config = dict(
    encoder_arch='convnext_v2',
    encoder_isotropic=False,
    fusion_encoder_activation='gelu',
    fusion_encoder_moe='expert_choice',
    fusion_encoder_drop_path=0.15,
    fusion_encoder_num_experts=4,
    fusion_encoder_experts_per_token=1,
    fusion_encoder_connector='mlp',
    optimizer='adam_atan2',
    max_steps=11400,
    lr_schedule='linear',
)
Rows from block 8 of the image encoder, named by matrix and row number. Rows with one number belong to one neuron. Each number is 128 + 24 x the weight over its row's rms, rounded and kept within 0 to 255. All counts start at 0. After the name is the row's rms in percent of the matrix's.
# fc1: MLP up (encoder.blocks.8.mlp.fc1.weight, 768x128), inputs 0-63
# fc2: MLP down (encoder.blocks.8.mlp.fc2.weight, 128x768, transposed), outputs 0-63
fc1.3 103 [155 105 121  90 144 110 134 132 144 102 128 147 136 128 155 118 114 103 186 144 151 162  69 134 159 105 146 136 125 103 140 110 133 166 132 140  91 119 117 160 151 159 108 125  93 106 121 133  84 114 112 162 157  88 107 142 113 133 125 138 102  83  86 152]
fc1.4 101 [116 141 112 117 133  89 115 111 153 109 142 102 114  89 137 112 111 114 144 151 140 191  90 109 156 116 125 136 140 102 121 114 106 182 129 113 140 153 144 123 119 163 182 123 137 157 123 154 130 117 107 121 109 153 159 132 103 138 157 145  93 102 119 121]
fc1.5 089 [137 123 111 161 181 122  78 183  83 130 115 112 126 137 113 131 121 157 123 120  76 144 133 167 110 135 172 102 162 171 122 110 104 130 130 142 138 110 118 144 107  85 119 129 130 146 149 144 127 127 132 115 157 158 109 112 178 139  92  87 121 137 129 146]
fc1.7 120 [ 92 108 106 135 106  98 103 192 143 164 100 107 124 115 178 115 161 107 163 115 129 143 124 128 115 134 126 103 113 160 112 126 138 140 147 112 134 132 119 120 119 145 146 130 137  92 156 112 109 130 106 161 155 161 140 135 126  92 125  93 117 127 131  93]
fc1.9 110 [117 161 123 100 185  78 144 101 162 113 158 136 130 117  78 105 134 103 110 123 146 197 123 131 194 114 159 129  95  97 140 121 120 188 114 121 103 112 120 120 154 148 118 137 132 122 138 150 100  99 129 133 153 121 122 145 122 106 157 107 113  90 127 155]
fc1.11 099 [139 169 143 120 113 142 127 106 136 113 149 119 126  71 130 131 100 120 119 146 137 137 125 180 137 107 137 157 100 117 147 127  96 113  79 146 125 131 158 166 162 170 126 101 114 157 109 114 157 148 120 139 132 148 139 146 103 144 119 116 107 107 148 113]
fc1.12 091 [168 110 174 173 129 113 135 114 109 129 138 179 121 135 150 118  93 134  90 129 139 107 132 170 137 102 135 136 127 114 128 105 104 120 123 164 138 140 138 172 132 167 131 149  55 182 147 116 129 118 118 150 123 137 137  97  95 141 158 127 120 116 136 124]
fc1.13 106 [150 154 137 105 156 109 127 140 132 113 169  96 108 121  84 118  79  85  98 132 137 170 148  86 140  83 103 102  86 122 104 117  96 124 111 146 105 109 164 116 152  95 129 104 136 141 123 152 121 124 141 145 126 121 168 125 171 127 159  96 141 120 121 163]
fc1.14 112 [157 115 160 146 130 126 136 111 122 120 112 148 134 106 161 146  95 138 118 116 126 124  77 147 145  97 135 132 121 109 135  88  64 109 130 177  83 132 135 157 129 132 125 152  64 152 129 114 140  98 110 139 127  71 190 103 113 142 142 125 167 117 118 108]
fc1.15 087 [166 104 149 142 152 141 133 101 128 112 131 183 151 153 141 154  82 145  86  93 143 104 122 130 130  97 152 113 162 123 122  96  82 108 147 165 134 110 123 147 127 111 129 127  60 182 111 106 122 127 134 124 146 114 123 113 121 137 143  99 110 122 123 131]
fc1.16 101 [175  94 163 101 149 153 136 152 133 114 151 129 108  97 101  75 139  89 100 154 108 110 123 100 125 146 128 122 103 155 121 131 100 104 160 144 138 164 162 125 151 108 120 125 114 139 105 117 135 157 149 143 126 147 138 143 147 129  96 152 120 143 157 119]
fc1.17 095 [ 80 120 152 154 133 111 104 159 132 122 117 184 132 154 115 129 132 130 103 106 141 114 162 143  92 127 133 152 145 154 165 108 110 110 138 124 182 137 101 157 124 120 155  97  80 173 138 123 164 149 131 119 152 145 140 112  80 106 106 124 160  83 112 158]
fc1.18 088 [148 158 113 136 117 135 131 131 114 152 129 147 135 153 100 140 139 161 109  99 141 111 123 144  89 141 129 118 151 124 127  85  92 129 101 170 129  86 100 148  90 106 110 114  72  83 103 135 140 129 113 102 135 125 107 103 129 125 136 133 168 127 152 148]
fc1.19 103 [178 137 162 160 101 128 123 113 122 128 129 163 107  95 125 102  99 114 100 135 135 133 116 147 136 107 138 143 135 108 121 100  97 128 173 161 141 148 137 154  93 159 139 137  77 146 129 123 141  97 134 145 111 111 141  85  91 149 139 153 145 116 116 155]
fc1.20 098 [141 162 104 123 170  99  97 112  95  79 114 132 170 141 112 154 111 103 159 134  86 180 103 161 144 115 131 122 126 144  91 128 114 179 109 151  79  96 133 149  76 112  98 143 116  83 150 112  88 120 107 126 111  87 112 109 131 125 101 121 131 127 159 115]
fc1.21 104 [124 102 120 153 135 113  94 154 117 147 145 129 192 117 171 163 109 156 167 161 104 132 136 139 133 123 138 113 129 145  87 105 102 142 102 156 134  90 140 136 133 120 147  98 116 118 134 130 115 156 166 149 142 155 141  99 154 138 118 127 143 161  95 149]
fc1.22 102 [173 107 136 176 183 110  94 139 137 110 177 117 140 123  90 106  95  98 107 118 117 153 137 148 119 128 138 121  91 157 136 120 108 154  64 141 139  92 150 139 147 110 120 106 116 148 140 130 102 154 130 142 143 140 108 106 176 102 113  95 144 138 148 120]
fc1.23 092 [128 147 154 120 109 102 133  93 141  90 133 125 111 117 100  84  99 109 115 139 152 184 120 153 156 104 145 147 138  84 117 113 105 191 133 142 142 131 117 145 102 170 127 113 124 157 149 102 127  94 114 124 153 105 112 124  73 157 130 115 121  78 121 133]
fc1.24 107 [105 149 142 121 142 131 108  98 119 104 188 110 139  91  97 193  92 132 104 149 135  97 147 116 144  94 136 146 143  85 148 129  98 122 106 124 111  89 107 134 146 159 139 104 110 160 119 116 139 166  94  96 159 121 160 127 125 134 156 102 131 134 151 161]
fc1.25 091 [169 121 153  91  96 144 118 148 124 142 159 139 105 107 130 113 126  78 134 156 117 112 100  92 148 144 119 106  98 126 125 134 112  99 134 146  95 160 184 103 142 126 123 133  98 113 135 138 107 130 142 187  95 127 149 105 138 162 120 102  97 134 135 124]
fc1.26 079 [206 154  96 107 193 110 148  98 150  87 144 119 126 122 122 148 144 152 139 144 122 155 134 158 114 122 147 173 124 136 116 118 117 180 104 172 115 126 102 148 132 100 112 129 125 124  73 144 154 136 145 114 102 149 129 114 107 116 115 122 142 112  91 148]
fc1.27 101 [136 140 107 155 152  94 114 107 128 100 132 122 126  96  95  88 116 105 123 134 114 163 137 117 166  96 143 157 118 117 126 137 119 161 104 157 123 139 137 158 120 173 149 106 106 143 124 149 127 131  76 118 137 125 176  89  87 145 120 154 127 105 141 116]
fc1.29 092 [151 153 146 113  99 115 170 107 131 110 124 106 125 136 131 142  92 129 124 124 154 202 114 129 137 117 132 159 114  89  57 125 113 155 122 162 127 145 111 156 105 156 124 135 129 134 141 101 138 112 113 114 144 104 142 125  94 144 133 100 138  85 120 127]
fc1.30 079 [110 177 174 150 128  83 130 143 158 163 121 165 154 141 137 118 107 118 113 133 138 135  97 136 131  91 145 131 138 114 118  90  83 159 108 165 124 129 138 169 119 158 149 127  68 128 142 126 129 129 143 137 150 120 119  89 101 121 141  95 151 147 133 143]
fc1.31 097 [183 137 130 116 139 170 108 140 149 113 152 145 120 104  99 105 132  72 115 124 137 131  95 102 145 128 141 141 115 110  97 127 101 117 147 182  74 145 157 130 120 114 106 115  83 143 135 162 142 151 138 167 111 109 165 110 116 153 120 140 113 101 110 118]
fc1.32 093 [114 152 127 124 132 140 116 114 116 117 163 123 127 135  91 171 115 117 126 125 124 123 154  94 124 129 122 132 136 128 141 129 118 106 178 137 156 132 137 113 139 108 172 109 111 173 120 143 131 138 101 115 151 126 215 103 138 143 162 103  98 105 104 156]
fc1.33 100 [ 98 103 138 146 148 115 105 184 120 173 122 122 144 132 107 129 125 145 122 126 109 105 140 165 125 106 166  83 135 161 133 128 112 124 119 121 152 110 106 133 106 109 155 108 109 163 148 118 142 159 132 147 150 157 109 116 168 132 133 123 152 128 143 127]
fc1.34 090 [184 109 113 124 123 139 155 149  98 148 130 129 137 130 174 146 125 144 124 123 114 127 103 134 124 130 163 123 122 150 135  84  86 126 115 156  93 120 120 156 130 124 104 123  71  84  97 117 152 142 179 177 117 128 102  87 136 113 122 105 135 135 111 130]
fc1.36 103 [130 142 119 173 118 127 107 125 128 113 176 129 125  86 114 116 143 126 133 139 129 142 131 141 161 109 132 164  92 113 170 128 119 152  68 146 142 115 140 157 156 160 134 110 128 127 114 176 136 155  86 156 174 111 158  85  95 146 122 129 127 123 136 109]
fc1.38 103 [127 102 105 125 148 132  75 136 145 136 150 126 151 110 120 119 100 144 132 123 100 126 143 161 119 144 176  92 147 125 142 115  97 149 112 152 107 116 116 142 135  83 120 144 129 122 155 137  92 138 170 119 171 138 130 113 170 113 143 113 113 145 147 153]
fc1.39 106 [ 78 127 129 173 136 118  83 180 139 161 116 122 137 116 105 119 125 145 123 120 127 133 144 134 132 104 164  95 130 160 128 122 119 121 137 125 166 122 123 128 116 124 130 109 135 162 152 122 144 154 140 147 164 167 118 121 171 118 122 117 126 138 144 104]
fc1.40 095 [106 125 142  92  92 124 153 146 121 147 140 124 111 119 144 151 127 125 135 118 155 149 165  95 125 137 115 154 103 143 157 121 132 118 146 125 185 153 152 145 181 138 184 110 118 176  94 137 149 158 112 133 142 123 182 149 115 123 131 116 136 118  79 122]
fc1.43 102 [145 168  78 168  86 149 160 112 135 125 129 135 149 139 115 148 145 132 105 119 165 137 123 158  89 131 127 102 119 118 112  99  90  88 117 132 132 108 118 157 128 134 120 144  81 111 150 127  73 112  85 121 137 119 117  78  89  92 150 140 111 121 130 106]
fc1.44 092 [121 137 130 138 123 114 133 107 143 100 126 103 118 101 120  91 115 104 118 176 154 194 138 136 167 109 136 154 104 100  95 108  91 207 128 137 144 166 122 150 125 173 139  98 141 143 147 120 138 115 108 116 155 123 147 123  93 140 127 111 142 106 119 131]
fc1.45 113 [ 95 111  79 105 103 122 155 142 132 143 121 166 126 120  99 113 126 108 144 120 113 124 129 139 139 130 136  94 148  86 105 127 123 134 151 125 136 140 108 130 131 164 139 134 135 105 177 125  81 116 121 112 160 140 142 115 109  77 161 120  87  97 132  82]
fc1.46 091 [172 111 142 155 118 105 116 101 111  97 149 159 106 138 127 104  86 149 109 144 133 125 102 138 156 111 135 156 157  93 141 121 101 135 165 162 123 145 128 157 106 155 176 120  90 170 146 127 145 103 131  99 144 106 149  81  89 127 145 123 134 105  92 139]
fc1.47 102 [162 143 126 140 115 103 117 122 136 121 125 148 114 111 147 114  90 101 112 185 149 115  87 126 147 101 117 149 103  79 107 118 101 177 106 146 110 103 147 145  88 174 160 124 105 140 135 129  89  87 147 138 142  90 124 102  97 159 140 136 106 151  93 134]
fc1.48 102 [118 138 105 136 196  80  84 171 138 136 156 101 120 118  87 137 114 103 103 143  97 168 134 106 121 101 120 114 125 145 129 103  99 112 110 137 127 126 122 121 189  94 147 105 154 116 122 142 110 129 145 139 139 136 147 140 187 100 118 112 127  94 149 137]
fc1.49 091 [159 110 150 130 125 162 159 129 137 150 152 157 145 143 153  86 129 138 119  85 133 104 112 142 126 120 134 111 119 127 108  74 111 126 172 145 124 135 135 149 169 113 111 130  94 161  56 140 127 112 163 153  86 120 149 146 118 136 146 154 142 113 130 200]
fc1.50 081 [119  92 150 110 115 111 126 128 110 128 141  90 116 115 153 130  96 146 145 160 127 121 122 135 186 104 143 135 113 147 105  92 119 197 140 144 136 127 119 133 155 147 140  95 135 133 145 131 143 144  93 144  79 123 145  90 146 131 147 127 114 138 125 133]
fc1.51 078 [141 124  82 187 115 126  81 107 151 128 135 113  95 104 104 129 139 127 123 112 147 183 133  95 150 155 167 147 146  98 107 101 116 156 115 142 145 133 101 133 130 123 146 169 131 124 145 140 130 120  92 118 107 132 108 127 144 100 146 110 108 129 164 148]
fc1.52 097 [141 168 150 130 112 114 140  95 154  96 150 141 131  86 105 104  99 116 111 173 137 167 113 132 186 121 143 146 121  59 111 120 112 196 103 150 122 124 156 155  98 167 166 137 128 138 145 143  90 101 142 112 142  89 140 105  98 152 141 136  79 126 128 111]
fc1.53 104 [107 155 120 139 174  98  89 146 122 116 144 101 158 139 148 141 127 167 145 134 111 128  79 108 140 130 136 150 140 131 128 105  89 125 140 139 116  80 167 125 128  95 154 153  90  94 123  98 138  66  83 115 140  93 137  91 141 130 110  99  88 100 131  94]
fc1.54 101 [147 125  78 121  96 127 114 136 100 112 126 106 117 139 126 125  91 126 186 121 108 114 103 127 112 115 110  99 112 156 148 117 114 144 136 135 129 120 156 179  79 151 124  89  97 110 135 133 107 151  94 134 108 120 153  97  85  99 124 163 103 145 119 116]
fc1.55 109 [152 122  93 105 187 113 128 120 115 121 158 144 158 106 139 124 141  89 180 145 106 130 113 186 129 131 119 159 110 115 151 113 116 167 150 138 127 104  91 136 183 123 120 104 144 100  70 168 138 117 119 119  95  99 153 131 101  95 116 145 170 103 112 156]
fc1.56 107 [137 142 119 146  87 143 143 113 138 157 128 113 155 123 118 135 122 129  91 143 161 151 118 130  95 120 147 111 131  99 152  88  73  95  93 145 104 104 112 144 130 139 119 156  99 106 152 115  87 122  85 126 145 114 108  85  94 101 164 112 126 104 129 123]
fc1.57 097 [113 131 157 127 137  94 121 108 142 111 120 128 114 104 105 101 114  92 106 161 144 160 137 196 127  87 109 167 117 106 136 120 104 151 119 159 149 148 137 139  98 164 133  97 135 149 146 140 164 140 118 118 100 113 140 124  92 159 101 120 194 101 155 140]
fc1.58 109 [105 177 122 126 100 128  92 108 180 110 148 107 118  95 108 123 124 121 127 131 165 200 106 114 156 145 143 126 143  82 127 124 111 152 115 122 136 127 136 121  99 167 132 152 140 134 173 121 123 108 102 113 117 161 117 149 131 121 174 138 107  93 133 121]
fc1.59 108 [ 87 155 108  93 134 115 134 149 125 154 122 163 129 133  87 125 114  76 138 116 132 137 164 141 125 124 147 104 147 111 119 108 124 146 112 141 135 104 117 142  98 134 112 123 151 114 155 129 112 147 161 123 179 134 142 113 152 110 141  87 116 124  97  97]
fc1.60 105 [152 114 149 127 115  91 130 128 122 134 108 136  89  76 122  99 117  97 117 115 136 151 130 159 164 101 150 139 124 118 115 113  88 160 146 164 135 163 120 155  95 170 140 130  94 129 135 136 159 120  98 132 105 146 139 100  91 154 148 146 153 114 137 141]
fc1.61 095 [136 101  98 145 192  78  86 164 128 144 124 124 160 117  97 117 114 111 136 113 102 145 125 173  92 118 164  98 126 159 133 116  91 122 101 147 130 115 118 149 139  87 124 102 107 155 136 127 126 159 166 171 131 152 133 121 171 111 109 112 182 126 136 163]
fc1.62 106 [163 102 163 148 122 108 114 114 104 114 100 144 107 100 137 112  81 122 109 127 130 138 120 153 170  99 146 146 149 111 130 127  84 142 161 152 112 159 140 159  94 166 143 145  86 154 114 125 148  97 111 142  87 107 148  77  89 159 136 126 149 136 137 145]
fc2.3 066 [135 157 103 130 109 135 146 120 108 158 143 156 129 131 129 134 123  87  96 177 139 169 120 147 119 126 126  94 138 142  88 101 173 126  85 109 126 155 103 158 112 145 132 151 133 154 151 148 121 134 123 112 116 158 120 168 107 176 149 102 121 110 106 128]
fc2.4 104 [114 144  86 125 113 153 100 175 122  94 138 156 154 120 124 115 104 127 142 127 124 134  99 139 152 129 151 132 136 153 135 143 105 146 122 140 119 153 131 138 110 146 124 106 102 146 131 158 144 102 178 113  75 125  86 139 155 126 148 127 183  84 115 101]
fc2.5 089 [177 157 128 132 119 130 114 146 113 132 148 147 174 102 107  99 125 132 120 106 135 161 102 150 137 106  89 128 145 139  85  96 183 141 119 107 137 145 127 164 123 142 103 169 146 128 143 177 124 126 128 136 147 114  69 133 129 143 144 113 129 119 103  93]
fc2.7 156 [114 141 131 135  96 120 102 168 119 106 162 126 162 115  94 101 119 166 124 124 150 164 121 153 168 124 121 170 138 153 128 121 136 176 111 122 126 173 132 149 118 167 121 126 120 130 108 151 110 106 144 123 121 108 101 113 182 111 124 132 135  84 116 105]
fc2.9 080 [130  94 125 115 125 164 131 144 152 106 131  97 157 158 107  76 124 132  75 147 108 134 138 102 141 102 118 148 153 117 124  76 171 152  98  59 139 143 131 167 129 145 141 131 133 161 125 139 147 123 144 123 144 133 123 116 141 128 111  69 169 113 111 121]
fc2.11 122 [173  81 147 112 119 158 117 142 113 138 139 126 164 109 119  79 153 125 125 131 157 119 110  76 155 149 150 143 104 156 125 166  82 134  94 149  90 150 130  89 119 160 187 117  89  90 147 117 108 128 116 146  93 148 158 151 137 135 138 118 124 124 135 138]
fc2.12 089 [159 108  97  90 139 170 108 145 134 107 106 142 162 120 139 107 129 106 122 105 106  98  85  67 123 124 146 122 129 127 118 184  94 120 135 141 114 127 132 118 112 121 160  99 103 121 157 176 170 112 163 137  91 137 118 138 119 136 136 124 175 129 120  97]
fc2.13 075 [169 151 104 182 117 136 146 130 124 134 152 118 172 136  92  87 157 128 133 119 126 153 100 112 132 123 129 134 127 128  98 166 106 120 105 169  76 160 112 121 134 149 152 141  59 102 133 151 126 146 154 140 106 157 142 164 141 148 133 116 126 100 109 147]
fc2.14 079 [177 130 118 116 158 165 141 122 126 135  93 124 112 113 167 131 130  91 141 114 120  84 118 116 114 151 140  99  82 139 141 160  91  91 130 153 112 103 141 100 108 106 148 112 129 123 170 112 160 126 122 147 134 146 122 160 100 154 165 107 151 152 156 138]
fc2.15 089 [171 102 101 139 154 168 139 144 140 105 112 107 166 115 129  92 140 122 130  99  99 108 106  79 127 117 146 134 117 123 107 182  88 113 130 164  94 128 141 112 114 118 175 109  68 116 150 145 160 117 149 160  99 140 140 152 123 136 133 124 167 128 130 130]
fc2.16 112 [152 108 173 116 147 129 106 139 122 128  93  86 119  78 153 144 132 142 151 107 131  98 176 157 128 145 114 129  69 146 137 138 100 110 142 136 149 105 143  97 116 115 149 115 143 119 145  90 127 116  81 201 168 107 166 115 124 112 147 134 113 149 186 121]
fc2.17 148 [181 112 118 121 151 162 163  93 138 155 145 137 150 147 114 100 177  99 101 130 121 103  82  68 100 117 119 136 134  99  92 143 119 100 103 142  82 124 114 108 158 124 164 153  97  87 143 140 114 170 120 121 121 181 129 157 111 147 119 113 124 154 103 150]
fc2.18 113 [102 127 150 137 102 100 117 156 124 114 153 129 141 117 100 145 113 174 146 140 149 165 143 148 159 131 109 163 115 151 116 139 102 178 124 142 143 172 145 134 128 156 114 132 150 139  89 117  95 112 131 131 120  96 148 108 172  97 114 145 114 100 142 120]
fc2.19 115 [165 102 130  88 136 189  99 144 129 114  91  90 156 100 156  99 143 103 118  97 122  61 105  91 127 142 139 120 105 140 168 140 114 109 137 109 103 100 125 121 105 131 158  95 123 110 171 149 174 117 148 161 135 133 114 123 118 140 154  96 162 136 151 113]
fc2.20 074 [136 154 132 145 137 101 173  84 132 163 147 168  97 152 126 148 135 100 129 146 137 160 130 126 105 102 107 112 123 101  95 115 127 119 121 163 134 130 130 124 149 111 111 164 122 122 115 111  87 154  93  89 130 151 118 159  92 138 117 148  92 149 119 155]
fc2.21 097 [116 134 119 142  89 140  96 159 118 115 154 104 177 107  90  92 117 147 114 120 146 149 128 140 158 131 125 151 159 150 130 138 126 158 108 119 124 162 110 159 123 174 134 139 137 131 133 182 138 115 158 124 132 115 131 124 176 141 135 111 143  79  99 101]
fc2.22 100 [152 135 152 142  96 133  96 141 113 131 143  61 158  94  96  75 146 151 116 118 150 127 140 153 139 131 110 143 141 143 156 107 148 139 110 115 117 136 101 149 128 164 135 133 128 107 145 158 132 131 127 155 189 115 143 117 168 150 136 106 117  98 117 114]
fc2.23 084 [144 136  89  99 131 186 101 145 143 116 129 117 169 138 121  77 139 100  95 125 111 102  91 130 131 115 141 138 152 125 149  87 170 126 112  83 113 123 114 148 133 143 138 126 101 120 151 169 143 127 160 108 123 152  61 122 128 145 127  89 186 112  93 104]
fc2.24 089 [162  68 176  99 139 149 134 124 128 134  92 110 116  98 152 100 142 132 123 117 143  93 152  97 137 133 132 134  81 135 134 148  96 118 132 113 137 119 137  82 121 128 179  97 141 113 147 110 124 122  91 176 143 130 167 124 113 121 133 107 121 159 169 138]
fc2.25 125 [121 104 162 150 152 116 114 145 148 107  87  78 108 113 159 130 110 147 148  88 109 111 178 144 137 133 140 130 103 126 171 112 122 130 169 126 153  94 153 118 108 103 122  84 126 146 127  94 154 103 101 180 173  90 159  95 119  97 126 144 132 143 179 123]
fc2.26 097 [113 113 172 131 134 104 130 135 156 108 135 126 121 139 117 142 120 170 131 115 136 140 146 140 140 112 100 163 122 124 128 112 140 158 139 111 160 138 167 137 139 128 103 120 146 139  88 112 104 125 112 143 135  92 132  92 145  78  97 143 118 132 149 130]
fc2.27 067 [177 129 142 137 134 150 115 148 128 120 139 117 182 111  99  91 166 150 137 112 123 123  88 118 140 134 145 163  96 134 129 170  77 133 117 176  90 153 129  98 146 142 164 148  72  84 121 133 117 135 118 156  95 148 103 137 153 111 133 155 129 116 131 124]
fc2.29 101 [144 132 107 130 105 145 108 131 125 140 162 178 176 131 107  74 128 109 111 139 142 149  85 118 127 110 141 133 165 123 100 119 152 141 106 121 111 163 112 145 134 151 124 140 100 131 139 181 120 127 159  95  82 140  59 143 126 151 134 117 150 101  76 108]
fc2.30 037 [185 153 174  62 120 142 102 127 139 126 114 103 133  84 114 134 141 122 120 103 141  84 132 138 137 139 110 110 107 139 145 155  93 113 134 116 129 127 142 121 118 149 107 177 195 122 160 165 157 125 122 167 143 103 114  96 145 131 139 118 120 130 132 104]
fc2.31 081 [149 156 147 202 102  88 145 146 103 144 137 100 125 102 116 102 122 142 169 116 141 180 151 160 150 121 121 127 106 152 119 148  98 138 120 163 117 157 130 134 107 144 126 122  79 132 128 121 127 120 109 190 149 119 165 163 140 132 141 170 104  99 162 143]
fc2.32 103 [168 109 122 119 153 170 171  87 152 145 114 103 125 148 131 105 158 104 100 137  99 101 121  76  94 125 121 122 123  95 103 151 115  90 108 135  97 109 122 109 148 107 175 129 101 117 141 112 135 155 107 155 137 173 156 150  99 152 124  90 137 164 129 162]
fc2.33 096 [132  96 133 101  96 138 112 160 122 124 145 129 164 126 100  75 127 141  91 121 149 142 110  88 159 106 120 154 161 141 122  88 159 164 114  81 127 161 134 160 125 157 135 117 123 132 136 173 142 116 151 129 130 115 130 116 152 128 121 110 156  99 108  92]
fc2.34 080 [118 146 174 155 108  83 138 139 100 145 150  90 120  96 111 146 124 157 125 147 170 155 170 182 148 147  91 144 116 150 112 100 154 151 122 112 147 152 122 131 131 153 107 156 176 126 118 102  82 128  85 135 174 110 144 120 159 123 136 138  86 122 134 160]
fc2.36 086 [179 139 165 130 122 126 115 135 102 153 118 104 145  86 138 104 156 130 167 117 162 119 115 132 140 156 130 130  55 150 146 159  78 115 122 163 103 133 127  82 116 151 145 129 117  94 152 110 111 132 100 179 125 137 114 138 131 134 162 135 106 127 163 140]
fc2.38 105 [150 136 111 139  94 149 100 140 107 140 154 106 176 107  99 113 135 122 106 151 145 131 108 106 144 144 103 119 153 147 122 129 137 132  95 103 108 143  81 158 121 166 139 156 139 114 158 171 140 126 155 115 127 135 131 151 153 169 152  98 135 100  90 131]
fc2.39 127 [125 102 123 113 101 143  99 174 122 101 135 113 168 103 114  67 110 147 122  98 137 142 118 117 165 108 129 154 148 151 136 104 149 158 128  98 135 148 130 154 107 152 127  93 112 145 138 178 157  92 153 155 143 101 110 111 156 125 132 116 168  91 117  88]
fc2.40 095 [139 112 167 157 118 123 137 113 117 160 139  86 132 123 110 122 176 137 135 127 149 113 118 110 132 157 139 153 104 122 147 139  98 119 104 153  95 136 106  97 150 143 160 120  91  74 123  93  87 164  95 157 137 152 147 141 139 126 127 145  88 141 141 162]
fc2.43 103 [ 85 117 163 136  88  81  95 156  99 128 132 135 124 107 129 155 112 154 169 128 178 148 144 147 160 156 122 136 108 158 165 123 108 168 146 128 162 156 124 126 113 159  94 110 155 129 115 117 104 109 137 121 118  91 131 110 159 112 138 169 105  97 143 103]
fc2.44 107 [130 119  90 138 112 156 111 157 141 107 160 137 175 140  98  75 129 120 106 134 119 144  98 112 144 116 147 141 176 122 117 119 136 154 104 116 112 162 120 150 134 156 133 129  79 138 128 165 132 120 172  90  99 140  90 144 147 130 123 110 177  89  76 110]
fc2.45 114 [ 93 149  87 124 129 135 131 161 149  84 137 152 134 147 117 124  95 150 124 144 106 168 123 161 146  88 124 141 145 136 105 128 126 169 120 120 146 155 158 163 124 126 121 127 138 173  95 142 126  97 152 108  99 115 120 125 152 105 110 115 166  94 130 108]
fc2.46 084 [158  77 123  91 156 184 127 159 136  95  92 106 178  99 145  88 132 124 120  76 106  95 104  82 145 122 146 132 113 147 117 158 100 127 132 128 109 120 157 108 109 117 165  91 104 120 153 140 163 101 127 172 127 125 128 131 121 116 136 114 180 133 158 110]
fc2.47 126 [161  87 134 137 121 167 108 157 109 122 123 110 164 103 130  63 140 111 132  98 144  98 111  82 159 146 147 141 123 149 146 139 117 135 120 117 105 136 109 106 111 153 163  92  80 105 159 143 140 109 137 145 148 135 107 137 128 137 153 112 152 116 128 128]
fc2.48 082 [177 151 111 137 145 149 128 126 145 128 151 122 180 125  94  71 153 140  95 106 118 133  88 133 116  99 107 150 156 101  94 118 159 124 119 120  92 128 117 153 146 130 127 176 142 102 133 183 133 148 147 133 143 138 107 120 144 136 111  93 131 120  90  99]
fc2.49 097 [136 118 118 148 159 147 133 131 160 108 122 121 129 151 133 100 152 143 145  77  97 111  89 108 120 117 179 160 103  95 139 145  83 127 148 159 103 117 145  99 146 113 152  97  53 105 104 120 137 134 131 136 127 137 100 123 129 101 104 137 154 141 140 132]
fc2.50 086 [ 83 173 139 115 101  87  84 132 119 125 117  97  75 132 137 170 100 129 134 157 133 117 161 184 113 171 119 109 126 144 204 110 129 123 145 112 172 102 108 161 116 133  82 110 184 146 132 131 155 113 156 129 137  93 130  99 149 129 139 140 118 108 137 125]
fc2.51 116 [ 90 141 150 116 109 100 108 145 139 110 128 117 104 131 127 159  99 156 118 137 138 150 163 159 138 127  88 142 141 140 147  99 153 160 146  94 176 136 146 169 123 137  90 120 184 157 101 135 123 107 134 132 146  86 133  88 150 100 110 129 125 112 144 109]
fc2.52 078 [126 107 125 108 113 157  83 179 115 104 116 113 157 115 133  82 108 120 126 107 138 117 118 126 168 135 140 133 122 165 153 103 140 151 119  83 149 139 124 136  95 162 132  86 106 153 152 150 145  83 148 136 139 114  74 122 147 130 152 105 176  97 135 105]
fc2.53 126 [158 109 141 136 150 149 177  86 146 153 125  97 121 153 117 118 171 124  85 149 114  93 124  82  95 131 114 133 125  90 114 124 135  92 102 101 107 113 117 111 164 115 168 148 130 107 134 107 118 168  92 128 148 176 160 130 113 144 111  89 113 169 123 163]
fc2.54 101 [ 79 158 149 165 136  72 140 114 144 126 142 130  91 162 123 171 125 152 150 143 133 140 120 175 110 119 135 149 125 107 146 104 134 138 148 138 144 122 132 132 148 113  83 133 136 126  78 108  97 143 125 102 123 114  93 104 134  97 104 179 106 136 139 129]
fc2.55 129 [102 168 102  97 112 131 102 142 129 109 114 115 120 119 130 156 103 143 137 159 118 132 145 175 130 160 110 107 109 142 151 153 106 127 128 141 135 121 118 148 119 128 118 137 170 160 125 120 153 111 145 136 119 114 175 111 151 137 143 112 140 109 146 121]
fc2.56 146 [111  94 171 112  90 104 104 156  95 128 139 142 139  98 129 127 120 151 139 139 185 142 143 111 173 165 129 141 107 166 146 133 104 167 122 111 149 169 137 116 111 169 126 104 164 121 125 121  96 105 127 126 119 105 134 111 158 108 143 139 111 106 138 116]
fc2.57 137 [159 123 104 110 123 173 105 143 135 114 141 124 183 128 115  83 149 115 112 116 123  98  71  94 124 122 151 142 136 120 132 148 117 122 116 132  88 134 115 128 135 142 152 126  90 100 143 174 148 133 162 122  95 148  86 133 140 143 132 112 165 112  99  98]
fc2.58 109 [119 110 122  76 108 144 102 173 134  95 130 164 151 130 124 131  97 141 108 140 139 141 114 106 164 119 119 145 125 154 124 131 126 172 114  98 152 164 159 151 108 153 122 105 157 155 123 152 136  91 158 116  77 103 109 117 161 111 129 110 166  90 126  88]
fc2.59 131 [113 149  74 135 129 154 126 145 146  93 147 159 151 153 102 110 124 136 125 134 101 151  95 129 131 114 163 141 166 114 116 148 110 148 118 146 108 148 132 141 136 126 136 127  74 141 105 157 147 124 178  92  82 136 106 141 152 124 115 124 173 106  92 108]
fc2.60 117 [166 122 107  66 140 188  93 147 133 102  96 135 151 106 156 108 125 104 133 109 118  81 101 106 132 135 152 112  89 145 146 174  83 111 129 141 112 108 140 110 108 125 159  99 122 127 164 147 169 112 153 153  96 132 114 130 123 134 153 104 174 128 149 107]
fc2.61 096 [168 119 116 137 124 155 125 162 125 123 151 132 202 111 106  60 142 132  95 104 128 146  91  95 148  98 113 150 150 139  91 134 137 143 110 112 102 161 128 150 128 153 145 132 114 113 143 187 132 121 136 130 142 133 106 133 149 145 132 100 147  98 103  97]
fc2.62 142 [159 111 117 102 149 177 108 145 129 114  90 115 151 105 159 107 137 106 138  93 114  77 103 106 127 146 162 115  93 139 162 165  88 107 143 141 107 103 133  98 108 120 156  89  98 109 169 131 167 113 134 165 122 139 111 140 112 135 153 117 168 137 157 114]